{"arch": "conformer", "model": "sound classifier", "dataset": "single notes of musical instruments (NSynth)", "train_examples": 184686, "time_shift_ms": 50, "n_mels": 80, "hop_length": 160, "input": "log_mel", "spec_augment": true, "win_length": 512, "targets": ["source"], "num_classes": 3, "norm": "layernorm_no_bias", "activation": "gelu", "mlp_ratio": 4, "head_dim": 64, "fused_qkv": false, "qk_norm": true, "inner_norm": false, "moe": "top_k", "drop_path": 0.05, "num_experts": 8, "moe_every": 2, "expert_mlp_ratio": 0.25, "experts_per_token": 1, "shared_expert": false, "subsampling": 2, "layers": 8, "width": 320, "positions": "sincos", "kernel_size": 15, "loss": "binary_cross_entropy", "residual_init": "zero_last", "optimizer": "soap", "beta2": 0.99, "lr": 0.0019, "beta1": 0.9, "shampoo_beta": 0.99, "eps": 1e-08, "precondition_frequency": 25, "max_precond_dim": 1024, "one_sided": false, "adamw_lr_other_params": 0.0029, "grad_clip": 0.5, "gradient_noise": 0.1, "l1_shrink": 0.03, "cautious_weight_decay": true, "steps": 2800, "batch_size": 64, "epochs": 1.0, "lr_schedule": "wsd", "decay_fraction": 0.2, "final_lr_fraction": 0, "warmup_steps": 280, "weight_decay": 0.4, "adamw_weight_decay_other_params": 0.01}
Rows from block 2 of a small sound classifier, named by matrix and row number. Rows with one number belong to one neuron. Each number is 128 + 32 x the weight over its row's rms, rounded and kept within 0 to 255. All counts start at 0. After the name is the row's rms in percent of the matrix's.
After each neuron's rows are labels from the 100 clips, of 14976, where the neuron reaches its highest value: "top examples" is what is common among them. Only what is clearly more common there than usual is listed. The data: single notes of musical instruments (NSynth).
# fc1: second MLP up (model.blocks.2.mlp.fc1.weight, 1280x320), inputs 0-159
# fc2: second MLP down (model.blocks.2.mlp.fc2.weight, 320x1280, transposed), outputs 0-159

fc1.197 094 [ 35  93 120 147 129 113 127  83 173 100  96 133 119 129 128  60 150 153 183 177 140  97 148 125  92 114 155 111 113 107 116 155 117  61 218  84 105 146 110 126 156  17 137 138 123 173 128 132 128 173 140 206 168 153 118 133 115 121  79 124 126 118 188 147 151 109 121  27 107  97 120 129 118 130 112 103 133  80 137 132 143 128  17 128 103  42 136 127 144 137 111 147 101 161  97 143  71 130 118 130 120 178 120  95 132 119 138 146 160 130 124  82  95 126 126  73 150 131 169 129 149 113 113  92  94 166 121 137 122 131 130 142 168 107 176 145 129 161 117 147 128 130 145 131 235 103 161 101 138 163 129 155 105 129 163 107 111 116 121 122]
fc2.197 106 [111  97 124 148 125 107 150 123 128 121 131 127  98 145 146  53 125 108 149  54 146 128 128 135 111 146 113 144 129 113 137 141 119 198 148 112 133 123 138 127 114  83 130 136 126  76 133 131 127 125 127 144 181 130 175 107 155 134 180 159 119  71  85 134 137 180 115 142 120 107 110 112 152 127 122  87 116 164 124 129 124  47 122  99 119 192  79 130 129 127 105 114 102 133 180 155 117 132 133 101 166 123 129 155 102 133 130 112 134 154 133 113 128 139 127 137 131 117 126 123   0 127 145 127 131   6 128 140 141 123 118  94 125 105  92  78 139 162 119 127 147 138 122 167  73 215  93  94 130 177 106 151 101 112 129 122 141 131 128 165]
top examples: mallet

fc1.296 098 [112 132  93 128 186 156 136 110 115 112 110 167 107 137 136 104 140  70 118 113 128 108 134 124 106 151  89 205  99 124 133 181 126 127 183 114 177  45 112 130 130 216 181 119 128 128  87 115  94 153 101 123  93 110  61 136  81 133 134 140 171 203 119 150 135 122 123 123 127 132  68 190  24 173 129 111 149 133 180 127 125 168 141 126 117 144 137 137 146  94 107 128  95 100 120 122 129 119 131 156 148 128 117 135 140  50 127 131 123 141 122 129 169  90 130 167 149 125 169 117 189 142 119 116 127 146 216 116 106 139 114 134 127 125 130 128  33 157 129 141 111 131 127 125 138 120 122 137 135 135 144 143 140 206 137 131 135 132  73 127]
fc2.296 101 [114 126 190 128 107 138 123 143 138 121 116 183  79 160 129 115 134 201 132 241 124 132 119 108 110 194 131 183 115 130 136 203 132 170 178 126 122 128 157 115  77 132 130 105 189 138 110 149 144 121 116 128 108 118 222 119 107 145  98 175 124  98  92  47 133  65 152  69 137 125  66 128 137  94  87 135 124 132 148 119 150 129 160  88 132 111 124 129 132 102 169 178 130 117 152 136 119  96 227 132 107 201 134 170 131 136 204 153  99 127 153 130 150  71 148 110 191 136 109 151 110 151 131 108 126 123 100 149 122  67 146  84 128 165  98 159 135  74  96 153 134 132 182  44  90 145 152 114  63 122 138  89  76  77 177 124 128 122 124 102]
top examples: electronic; guitar

fc1.697 109 [192  89 125 129 152 141 117  56 139 132 129 166 133 110 140 138 127 139 174 128 101 140  94 128 159 109  20 113 114 126 133 111 231 110 196 166 155 142  82 126 129  99 109 131 105 140 154  82  95 122 129 149 209 112 201 140 138 116  96 255 112  98  99 120 143  41  78 127 155 129 102  78 131 128 133 134 166 135 121  74 119 172 111 140 164 185 110 163 130 130  98 105 114 109 136 212 104 172 113 127 129 131 172 125 109 184 128 129  92  96 129 103 133 127 127  81 177 120 100 119 187 214 119 179 159 125 114 132 110  85 121 151  25 134 138 134 142 137 133 122 151 144 122 112 127 135 129 129 127 110 128 137 135 131 155 131 124 138 115 120]
fc2.697 102 [ 99 120 174 125 151 174 109 116 128  84 137 134 150 118 113 128 117 181 127 136 163 113 146 169 127 134 145 161 130 126 121  91 113 134 168 149 146 117 130  60 164 154 135 108 117 122 177 163 134 131 112  64 101 104  98 121 102 129  97 120 158 145 136 118 135 147 140 122 157 128 155 134 132 135 140 155  98 129 205 128 131 126  62 194 128 128 144 132 102 145 105 123 153 156 129 170 163 126 127 181  97  58 145 150 110 120 150 153 122 128  95 134 137 156 118  75 105 161 121 123 124  94 106 105 128 130  69 130 165 128 118 120 128  53 146 149 122 145 123 134 141 128 135 141 158 130 164 126 131  99 122 255 163 117 134 118 126 111 150 133]
top examples: mallet

fc1.645 087 [184 166 136 119  78 123 125 170 146 102 131  85  98 137 108 132 127  56 137 130 118  43 175 118 115 181  71 135 109 186 215 139 121 110 128 124 174 165 110 145 132 140 120 104 140 102 132 134  72 133 126 206 191  66  96 116  90 130 130 125 133 106  91 146 118 153 131 141 190 140 169 159 116 173 129 170 119  84  82 135 126  95 173  50 141 124 136 119  61 134 127 126 127 141 216 148 200 130 119 116  82 178 138 199 127 131  91  70 156 145 119 151 145  77  66 133 153 122 124 118 113 109 124  83 127 150  53 118 127  67 125 144 124 125 120 126  48 111 174  74 139 116  74 127 143  29 136 141 112 160  96 134 160 114 128 112 119 127 112 173]
fc2.645 094 [116 124 138 101 133 150 137  58 112 145 152 182  92 119 171 103 137 212 112 136  95  51 129 127 209 156 121 147 121 149 106 138 128 123 109 126 133 108 131 140 130 148 150 176 113  86 110  90  92 101 126 122  84 128 123 122 104 128 162 150 134 124 141 166 129 130 128 181 115 180 141 124 138 122  93 110  67 135 117 105 132 122 134  88 118 129 122 191 102 127 122  89 131 138 139 133 128 143 194 184 150 183 153 121 128 104 135  65 105 125 142 119 126 164 125 191 109 154 141 151 173 126  59  57 116 136 149 154 152 103 198 131 164 139 166  88  87 110 115 132 128 152  65 150 164 128 138  93 148 182 153 157 128 124 187 130 142 129 129 146]
top examples: acoustic; flute; reed

fc1.315 112 [154 134 166 173  77 126 133 135 125  96 129  86 127 134  93 132 110 156 122 124 202 136 163 102 136 131 161 125 138  73 128 134 180 153  85 147 108 101 116 100 116 108 152 125 129 141  89  82 135 114 103 116 151 132   3 115 107  65 130 126 164 122  41 129 124 133 167  70 136 127 107 154 125 194 139 119 114 133 121 123 111 139 131 129 128 155 152  91 124 138 125 146 113 149 142 107 108 175 130 130 201  88  97  62 131 134 138 128 116 122 255 180 143 142 123 136  79 104 122 140 145 175  48  58 103 159 146 146 147 129 127 115 124 158  48  98 126 106 134 147 116 128 158  51 126 129 115 139 127 173 135 131 147 145 126 187  98 128 106 134]
fc2.315 105 [186 113 140 124 117 156 134 126 131 125 135 114  87  82 135 128  66 141 131  86 105 120 126 145 143 127 135 125 131  79 181 164 129 128 127  88 126 123 114  82 121 127  70 133 151 117 192 144 159 120 123 148 109 136 115 143  96 153 136 128 144 181 144 147 135 135 135 101 136 125 130  96 103 120 114 198 129 125 141 128  80 160 128 167  96  89 144 164 103  89 148 211 122  88 113 168 118 119 106 159 149 116 135 153  97 119 125 176 111  79 128  77 103 126 135 128  94 137 138 106 142 133 127 126 154 122 126  98 163 133 123 134 128 141 133 165 134 135 111 122  78 115 161 143 125 125 135 178 136 169 133 130 114 122  84 134 119 162 123  99]
top examples: mallet; octave 6

fc1.44 097 [119 131 172 148  92  99 147 128 120 154 172 137 142 128 124  95 189  98 147 126 123 112  13 113 174 127  70  76 123 123 120 127 125 109   0 110 128 146 181 134 142 110  85 125 120 127 130 164 141 136 128 118 128 161 156  73 176  69 151 174 129  90 113 200 125 130  93 128  88 170 110 122  84 139 131 127  88 101 128 177 153 154 159  95 162 140 142 116 130 127 142 103 114 149 124 160 176 136 142 153 126 129 139  86 133 123 223 132 127 129 128 128 111 128  78 127 108  99 167 127 138 133 119 142 208 151 125 149  93 132 127  89 123 155 139 149 110 118 120 114 121 121 180  79 111  89 114 129 133 162 251 122 103 113 109 125 168 142  37   3]
fc2.44 105 [185 122 166 136 185  95 107 108 121 134 117 129 125 139 115 136 142  50 132 107  67 105  40 109 126 167 126 165 155 128 109 119 123 200 147 112 120 125 121 152  49 113 130  67 117 185 136 148 123 113 117 166 139 118 104 180 115 141 125 180 103  87  65  78 128 103 154 129 106 106 141 126 134 121  71  80 146 159 135  96 122 133 145 211 127 144  99 113 118 137 135 137 111 139 143 137  98 122 135 114 143 122 141 196  75  86 134 132 148 134  39 147 105 114 122 136 135 138 130 132 106 131 162 121 109 217 106 141 104 144 119 140 132 163 135 115 126 125 122 108  97 127  70 127 115 130 186 110 132 180 140 112 123 142  92 173 166 136 219 120]
top examples: acoustic; brass

fc1.404 104 [131 132 115 140 119 138  56 128 142 159 140 132 124 128 121 166 157 165  82 135 103 150 123 179 158 209 136 133 103 137  67 117 106  98 142 134 159 103 190 133 115 139 125 184 158 131 158 128  95 130 140 142 122 125 149 136 133 125 146 116  77 133  81 117 122 151 128 127 156 124  80 236  98 123 100 239 101 109 143 125 126 127 128 123 126 124 117 140 157 121 126  74 129 137 155 133 110 114 175 128 118 125 109 134  11  87 122 155 167 154 143 183 102 113 126 126 135  64 177 122 199 135 142  50 116 120  92 118 161 161 101 150 139 117  87  97 112 130 176 111 141 133 125 111 124 160 128 133 167 158  51 128  89 162 101 124 158 110 193  39]
fc2.404 103 [112 143 124 126  97 128 155 135 127  96 143 161 181 169 114 113 104 133 150 124 142 128  47 193  91 190 128 134 139 141 192 119 127 144 127 111 113 144 121 134 142  95 120  91  87 131 163 145 131 128 185 181 108 121 120  84 118 118  66 106 157 128  87 118 161 155 140 126 125 137 175 108 132 140 129 107 101  95 120 115 130 138 137 128 180  76 186 169 108  87  92 124 150 136 135 180 143 141 182 172 121 107 149 125 182 121 160 130 115 122  66  94 171 137 142 120 146  82 131 128   0 134 117 182 131 166 152 132 157  42 145 118 145 108 169 140  81 131 126 130 165 127 115 146  83 128 107  76 116 198 112 155 130 148  84 101 132  51  99 131]
top examples: mallet

fc1.124 093 [173 133 128 125 121 132  94 125 139 106  51  61  41 111 111  92 142  44 130 137 103 139 165 106 156 139 142 140 119 130 139 151 128 152 200 100 109 153 123 130 107 129 145  86 107 160 129 122 155 134 172 125 170 125 151 112 119 135 212 128 159 130  89 131 123 135 169 127  60 129 107 157 143 131  74  55 130 237 131  55  98 149 128 105 118 131 127 120 129 117 130 156 126  79 158 141 122 137 150 131 171 138 110 180 115 149 136 138 113 135 139 108  84  91 143 119 146 146  29 102 196 142 152  86  88 162 137 136 120 135 135  63 198 129 136  69 124  85  85 139 167 137 160 132 115 128 126 126 155 102 136 159 101 156  82 136 129 106 130 112]
fc2.124 102 [127 106 142 168 136 129 128 141 127 181 179 159 136 122 147 132  52 198  89 135 126 108 125  89 202 180 167 122 163 150 128 110 144 126 122 153 163 143 123  65 179 140 138 210 123  65 133 122 130 110 116 132 128 173 165 130 138 117 145 132 153 129  86 133 123 114 128   0 100 141 185  50 140 145 118 174 116 125 167 150 168 141  88 120 159 107  87 155 114 105 113 136 102 105 138 163 130 125 164 140 194 137 129  86 130 140 135 133 126 115  98 104 124 106 168 133 127 119  98 167 121 130 129 159 143 126 168 114 135 115  57 133 133 132  79 121 129 127 146 136 139 146 148 148 133 156 131 144 212 133 162  92 127 132 174 117 130 145 129 141]
top examples: mallet; octave 6

fc1.64 101 [125 122 122 122 118 163  66 162  61 155 139 129 134  92  10 134 130 158 149 141 115 140 137  70 141 128 130 136 122  34  85 153 112 120 154 124 127 144 152 134 156  86 103 110 111 101 119 121  73 114 114 128 151 100 152 140 167 120  79 144 133 109  90 181 150  44 119 125 141 110 154 143  97 167 103 132 106  93 129  94  98 112 108 148 129 106 169 153 113  84 132 112 163 108 113 138 119  94 136 122 125 132 141 128 145 120 128 122 198 107 156 224  96 151 126 178  80  95 156 119 128 132 121 133 134 108 108  99 130 129 121 104 128 133 142  95 132 127 118 140  87 145 113 100   0 144  81 130 130 127 137 115 150 133 135  95 148  88 136  21]
fc2.64 115 [164 125 129 129 156 104 132 147 131  70 178  84 103 126 120 130 113 133 119  99 159  55 130 158 127 117 101 121 134 103 116 117 205 115  22  74 124 135  93 157 159 129 156 130 104 145  86 137 138 127  55 124 121 127 102 122 133 129 101 129 117 130 125 130  76 178 210 157 134 161 118 141  62  70 139 106 130 127  84  52 133 149 134 161 119 178 155 108 116 126 114 114 128 139 109 128 128 126 126 127  96 118 155 134 140 107 128 133 114 177 135 143 124 101 127  98 132  51 140  54 126 136 194 184 199 108 144 172 144 100 119 114 182 142 170 137  92 148 152 138 115 141 104 120 144 126 104 110 124 135 131 213 131 144  63 130 173 205 104 178]
top examples: mallet