python train.py --arch="conformer" --model="sound classifier" --dataset="single notes of musical instruments (NSynth)" --train_examples=184686 --time_shift_ms=50 --n_mels=80 --hop_length=160 --input="log_mel" --spec_augment=true --win_length=512 --targets=["source"] --num_classes=3 --norm="layernorm_no_bias" --activation="gelu" --mlp_ratio=4 --head_dim=64 --fused_qkv=false --qk_norm=true --inner_norm=false --moe="top_k" --drop_path=0.05 --num_experts=8 --moe_every=2 --expert_mlp_ratio=0.25 --experts_per_token=1 --shared_expert=false --subsampling=2 --layers=8 --width=320 --positions="sincos" --kernel_size=15 --loss="binary_cross_entropy" --residual_init="zero_last" --optimizer="soap" --beta2=0.99 --lr=0.0019 --beta1=0.9 --shampoo_beta=0.99 --eps=1e-08 --precondition_frequency=25 --max_precond_dim=1024 --one_sided=false --adamw_lr_other_params=0.0029 --grad_clip=0.5 --gradient_noise=0.1 --l1_shrink=0.03 --cautious_weight_decay=true --steps=2800 --batch_size=64 --epochs=1.0 --lr_schedule="wsd" --decay_fraction=0.2 --final_lr_fraction=0 --warmup_steps=280 --weight_decay=0.4 --adamw_weight_decay_other_params=0.01
Rows from expert 0 of block 5, named by matrix and row number. Rows with one number belong to one neuron. Each number is 128 + 32 x the weight over its row's rms, rounded and kept within 0 to 255. All counts start at 0. Numbers have three digits each. After the name is the row's rms in percent of the matrix's.
# up: expert up (model.blocks.5.mlp.up, 8x80x320), inputs 214-319
# down: expert down (model.blocks.5.mlp.down, 8x320x80, transposed), outputs 214-319
up.26 090:119132076162101145165126119152138125144154087055147138125072171123122122120041128130113085134130132054168129123104130136104133145152089165128139111085111050135097142149124121072185084120125146147112134141102144097136164106136128080168129136168133064123184175134143168081136097116125167137082145083123126086112127130128
down.26 095:113174103036117209128117161096127062075172098149147227124144135169128127123130128195086151018120126108122136111058083087230152114175130118174124137097133130134127063115128136139129128156133110119107089177138163109112089090172101129148222124155128130138126208179132126140120131073128089119129099126119140086125160130153
up.27 106:113161104121110134129086130119119156150129126141120190169133130120112148129034129092128070072069095130000118139085122135073136064117127084110120134130141129095172116086128124000115150178084118125123130135118110125121138081132138106144194119129128147143122105147143111070125129123128122128109198103105179117093234092100
down.27 094:144120133140132095103175054064113128104053161143131189126124112189146105127127128159121164120155130127159110139127139151119024157129123125121155128134121128122147123020108114148104143141164162135126112151093134111095129125148190128130118105111126121140143153120123131158200099127127185118184091132117057138196108031151
up.28 103:178135130186113111126117104190146130138119177145141139119100147144128123119120130130142140132127093157128057087136062131124119121139096156120101196123040103128098134077153202123143136109167116118201138129136110135181128125125127165185196118106128115175190176255139165123110152112129115134136178130159145187125111124186
down.28 091:122117122124143117142150174120125068131204070138153128255102175098154118128147129121135140129119118135053126135140142102114111123200151139185107112099169118126116119098116150127142097139121110169093134114152157218124119095000128090091124187094158194143113145135155134103131144116126130128084077104161140149121122145119
up.29 094:103169121078125128078130103134125128128141145135123138088126113105135157119105190097168191123127117119119141130139130098150138083132162125128094038127177135128119116123118198098141110045143144142140173102231146138122118092122129122112145132086117135106148121147176137230122117126127147148151122086079066161123196127105
down.29 097:081155132159147110072178119102075133089088121128124094129125129169156115120131094161126094128144132201111101168170132135159127126121146127188151146150092148128158118119080152144058169136139126150145119130130125129139164119139112219150111120135155130148128156095153120107129124062135127119217129128132160111119096119131
up.30 104:142121156127139126105162074141155137122139119126124101119069126117107136099153081128111122172179125152138086102129128121100125116137128096119152111149132154085188160113126056124090126142119139154138137126118092132132145136232109184093122207144124127128129209148139135124116055128184149147105133141151112074130143135173
down.30 104:124131124153081121139179128131122135216168101152129128068148133130130124117214109053145137134189104127127110070142135217126149109121097079141125133116122103165164169129118129118185146129106057151126119119144146137101113078128121073143129136215143119122139101144121124133126128093000126221138120123138127130133128169087
up.31 097:125129115143155156148121207111118113130124143130087133123126129142132160137107035161191150139136124171141130114052107148127171130088057055133116141119151192176081132082124166129099178111122102132116137110126099154123163165116127112123125096107173130129129154162158141054154112164128067147140140131128117154141126146133
down.31 104:130074132139105132128140067140119128173104121130144127177113158127087201131106108148088074141144100150191110123151142135122047131135146234100152124128089137162132144222110150121103131138123188135076132175145127121124132000110128153126147114172125173145105119128145128105119140100109152161125082107129173080132134128126
up.32 100:130135124124123073128126100203126171116130154098128158140097114061125148068214093093126137125107122153128096102231123134149022122113123128170114131167151134175184127112177139132135105124173102139064113141130147094133149120159130127083098123150124123111063123122119145156103091094167135129128125132168119182130153128143
down.32 093:114122127128114134129138112110109082126130138115130130147191130148106133111137170137150198229157124147128099255106103168147196130081132126127045201113143109108112141169132113130173130120083179136130102088035114143220118130133128184156133145130136157129126109168161125106178156133113126102114109195120136134127142131051
up.33 093:090216111137099124129131123058138158108091138156078140064139132127126130113154128148128159140107113090148093136141034130083137161208136197131133166139144161127126132153120118148123103163154143122109137117139136126223121138190051102118106137095143102080146125131103177156131143128119190152138098148116130132082177182158
down.33 089:121110111077072126118098127121159079099083139144163161111132133148135096132113131133144162098138141099109165137136111103089133145113133122118152106082007149194118186198123134098084083057136059115130128121126183132150114097078130116097086114135118135117113109152169151114124211126106152098097144080119127106135143068137
up.34 106:139222143187148131124089131131154127123179125104178163093131115039122127162130060113060040105143146139164141108131130047154073132134146140129132160077146101127055171102137132126113132170187143187120128101098120255159113122112118136102077134209119110123083152106145117020103118122128130116083127128185076117090129136068
down.34 116:104110151000087168096144129128093136147129113150127145133124161200136111120136109124142132122173127128126104107159150157140125130133138130136116131119044143095109115122136122143127126113128137127121124080118197129145125132135115129141172147078162118128127116127157122205134157128240061126132125086088120138062114139127
up.35 104:152122202125160122119163203138131128134135115129121128050129071131058144111169124128131158137143126145139117111129109107122148149126066106138124208154145120164159120030111147095130098122173166126147115093095125191129201124127100125115122124128139131138124229156130093128132120098110085127127126137119128135143143134162
down.35 100:137117143134144155096130122122141137103143074191146122107119148083118131133127078151162141136132127127127156081123127144125134125141120118092114088160125124227184125076156186113149049062077095080125144151142133133168129108130126123130116125166126182158129131150112133137131104133120168099168128109092047194128110116107
up.36 096:126128135120124116126103125126178121082098102127122185129078129100175131127132169124141134143191063122135126109129194117135113131129100137144112136083157142144134153129162165208121139174161127126105127049112114070110175080084029128127121131151129162065127129131161091125117110111104140113132133075161115129123087130183
down.36 100:112113136131130073089117131096090141179129121167171156127193134108126082131133097087121126066112128106074115145127113114060129111141157129168147118178123052070121112196088119093163158088069120111124127076097157184130163146126107133060130125124090109146124149121108173239137132145145128042128107150140130107149128121120