Weights of a small sound classifier: layers 8.
Rows from block 5 of a small sound classifier, named by matrix and row number. Rows with one number within an expert belong to one neuron, the router's apart. Each number is 200 + 40 x the weight over its row's rms, rounded and kept within 0 to 999. All counts start at 0.
Before each expert's rows are labels from the 100 clips, of 14976, where the router gives the expert most weight on average: "responds to" is what is common among them; "loudest band" is the band of the loudest frequency at the time of the peak. Only what is clearly more common there than usual is listed. The data: single notes of musical instruments (NSynth). In brackets: how many of the 100, against the usual share in percent.
# router: router (model.blocks.5.mlp.router.weight, 8x320, trained with AdamW), inputs 107-213
# up: expert up (model.blocks.5.mlp.up, 8x80x320), inputs 107-213
# down: expert down (model.blocks.5.mlp.down, 8x320x80, transposed), outputs 107-213

# expert 2
responds to: synthetic (100 vs 31.1); bass (74 vs 21.8)
loudest band: 2000 to 4000 Hz (25 vs 8.2)
router.2,207,127,259,150,170,193,252,213,127,160,201,178,236,200,110,172,210,179,226,189,186,187,121,172,213,185,263,200,235,218,202,192,242,164,199,97,161,243,213,263,211,154,201,183,180,216,156,163,160,203,171,279,265,142,194,152,232,219,234,167,296,112,153,190,198,139,194,154,147,178,276,206,147,241,224,274,258,162,170,238,238,193,136,175,174,178,209,182,124,223,204,209,158,280,121,201,225,209,230,127,213,265,216,183,242,227,262
up.15,211,225,194,255,196,131,200,190,165,238,199,213,237,202,158,283,243,256,190,267,200,194,197,198,230,192,242,288,189,198,259,162,137,225,186,188,230,182,199,197,175,204,296,230,185,145,190,211,242,250,200,208,188,208,179,223,198,203,203,199,284,175,157,173,197,185,242,239,354,192,207,163,200,216,169,200,106,208,190,164,212,190,181,119,210,188,175,218,184,250,186,132,201,210,183,203,137,200,242,217,223,204,155,152,228,201,178
down.15,161,194,193,197,281,194,277,210,202,166,201,133,248,219,182,193,226,187,209,238,205,182,173,274,217,202,210,191,187,160,210,175,201,213,287,199,232,186,206,154,272,265,199,255,230,212,129,205,185,126,201,179,216,205,194,217,207,208,199,193,203,156,196,166,203,197,240,195,140,220,218,199,197,188,227,195,200,275,210,199,258,209,211,200,203,199,176,185,245,215,114,199,190,202,154,189,214,204,232,222,189,218,179,226,212,253,193

# expert 0
responds to: acoustic (100 vs 32.5); reed (45 vs 4.3); flute (37 vs 3.1)
loudest band: 1000 to 2000 Hz (54 vs 11.9)
router.0,256,230,191,261,253,307,153,208,243,192,192,203,252,187,252,179,227,166,150,219,169,202,173,210,138,263,206,137,129,198,166,200,233,270,177,201,222,116,154,186,212,258,186,185,260,124,166,185,210,189,251,185,183,217,156,193,98,110,170,265,269,194,249,253,230,139,179,236,275,137,204,254,191,202,188,199,211,172,201,189,180,214,197,212,229,241,216,210,227,246,208,190,263,136,259,190,161,148,183,244,210,207,198,251,265,110,207
up.1,212,219,182,127,221,194,198,231,210,197,200,314,175,210,238,200,218,162,215,214,222,205,189,268,227,281,184,171,265,267,200,190,214,195,204,322,209,137,203,189,268,210,315,182,170,180,196,200,145,211,332,256,161,275,162,193,193,176,321,226,202,206,199,390,204,205,221,297,196,222,200,188,227,211,214,189,211,235,215,256,222,199,175,112,160,202,197,209,167,198,214,232,185,226,174,159,203,165,217,204,200,185,193,156,204,187,229
down.1,273,202,208,197,197,194,169,171,225,205,274,196,213,204,193,194,135,191,152,204,185,119,230,172,179,181,195,121,200,303,210,225,205,201,284,195,199,271,181,159,255,188,212,208,195,154,197,208,190,213,219,203,206,235,167,220,184,193,206,221,169,262,201,219,193,200,184,182,158,176,151,238,213,174,202,244,200,221,199,244,198,129,145,162,271,228,224,144,254,205,229,205,200,202,172,233,208,201,321,227,252,200,201,225,207,154,195

# expert 4
responds to: guitar (37 vs 13.1)
loudest band: 250 to 500 Hz (33 vs 13.9)
router.4,182,244,209,175,224,103,263,213,240,147,199,229,168,200,177,219,219,231,208,227,256,209,229,152,203,161,165,215,239,167,196,232,168,206,217,205,146,218,175,192,182,186,154,175,166,210,293,158,178,157,126,164,248,305,194,215,239,255,206,148,202,191,227,203,197,243,124,205,204,196,202,161,220,134,230,208,267,188,215,174,214,233,140,134,260,157,264,233,167,164,197,151,169,100,160,184,142,140,134,152,153,158,198,195,188,241,217
up.15,179,244,244,296,226,203,263,268,200,271,202,174,218,229,247,179,197,219,215,137,219,207,214,195,200,204,212,308,164,195,205,323,215,198,66,211,177,194,223,161,179,174,176,200,219,215,210,184,251,191,212,187,206,184,209,198,202,198,161,176,195,207,185,181,279,126,140,224,166,203,213,213,215,185,187,226,279,183,198,249,194,206,246,200,177,207,227,269,259,203,228,209,185,202,228,88,203,188,219,222,227,191,239,149,197,205,202
down.15,168,218,163,184,199,233,286,181,226,220,186,199,203,184,174,186,215,193,204,202,145,283,215,198,212,202,136,311,174,220,182,221,203,167,200,268,147,206,203,207,196,196,65,204,193,199,158,226,287,227,204,198,210,182,202,143,218,345,110,208,238,191,137,161,194,375,228,207,211,247,157,212,166,250,213,197,175,213,202,173,208,199,230,211,200,204,194,172,248,214,206,203,210,138,204,191,198,186,156,124,212,207,200,196,199,218,53

# expert 3
responds to: synthetic (80 vs 31.1); synth lead (30 vs 3)
loudest band: 1000 to 2000 Hz (29 vs 11.9)
router.3,178,226,179,228,213,235,182,129,185,178,132,270,115,194,141,154,234,186,122,142,166,216,179,233,249,186,130,202,194,235,227,195,242,209,164,136,271,178,214,203,194,241,127,210,213,126,207,153,207,142,162,152,168,106,173,165,113,212,152,183,112,227,165,101,217,258,237,121,212,180,201,188,111,205,219,188,202,133,200,195,173,165,160,208,155,162,131,197,196,176,310,180,344,242,258,232,224,216,123,172,221,274,236,190,229,194,171
up.1,278,175,185,186,160,161,247,221,102,238,231,209,228,207,237,179,188,205,155,224,275,136,151,229,184,238,203,226,200,205,203,200,189,247,192,203,215,195,183,200,198,212,196,174,154,258,103,146,124,226,223,162,207,205,186,207,210,308,222,130,202,195,247,201,197,191,213,195,232,190,188,202,223,186,172,133,181,181,230,336,212,235,199,210,186,159,145,138,170,172,233,194,202,208,231,165,210,217,227,338,216,204,222,116,209,179,192
down.1,194,271,226,185,164,188,167,203,154,139,171,214,217,249,183,219,200,202,190,107,194,71,170,202,164,220,227,145,138,168,150,188,198,189,190,221,151,197,203,199,188,171,195,200,202,289,303,205,224,168,196,179,199,270,200,107,201,175,200,247,184,243,158,218,200,228,191,192,187,201,201,200,232,174,191,183,167,213,223,233,213,203,187,194,179,234,285,288,219,183,202,203,145,206,190,210,200,169,120,210,252,77,258,174,210,275,194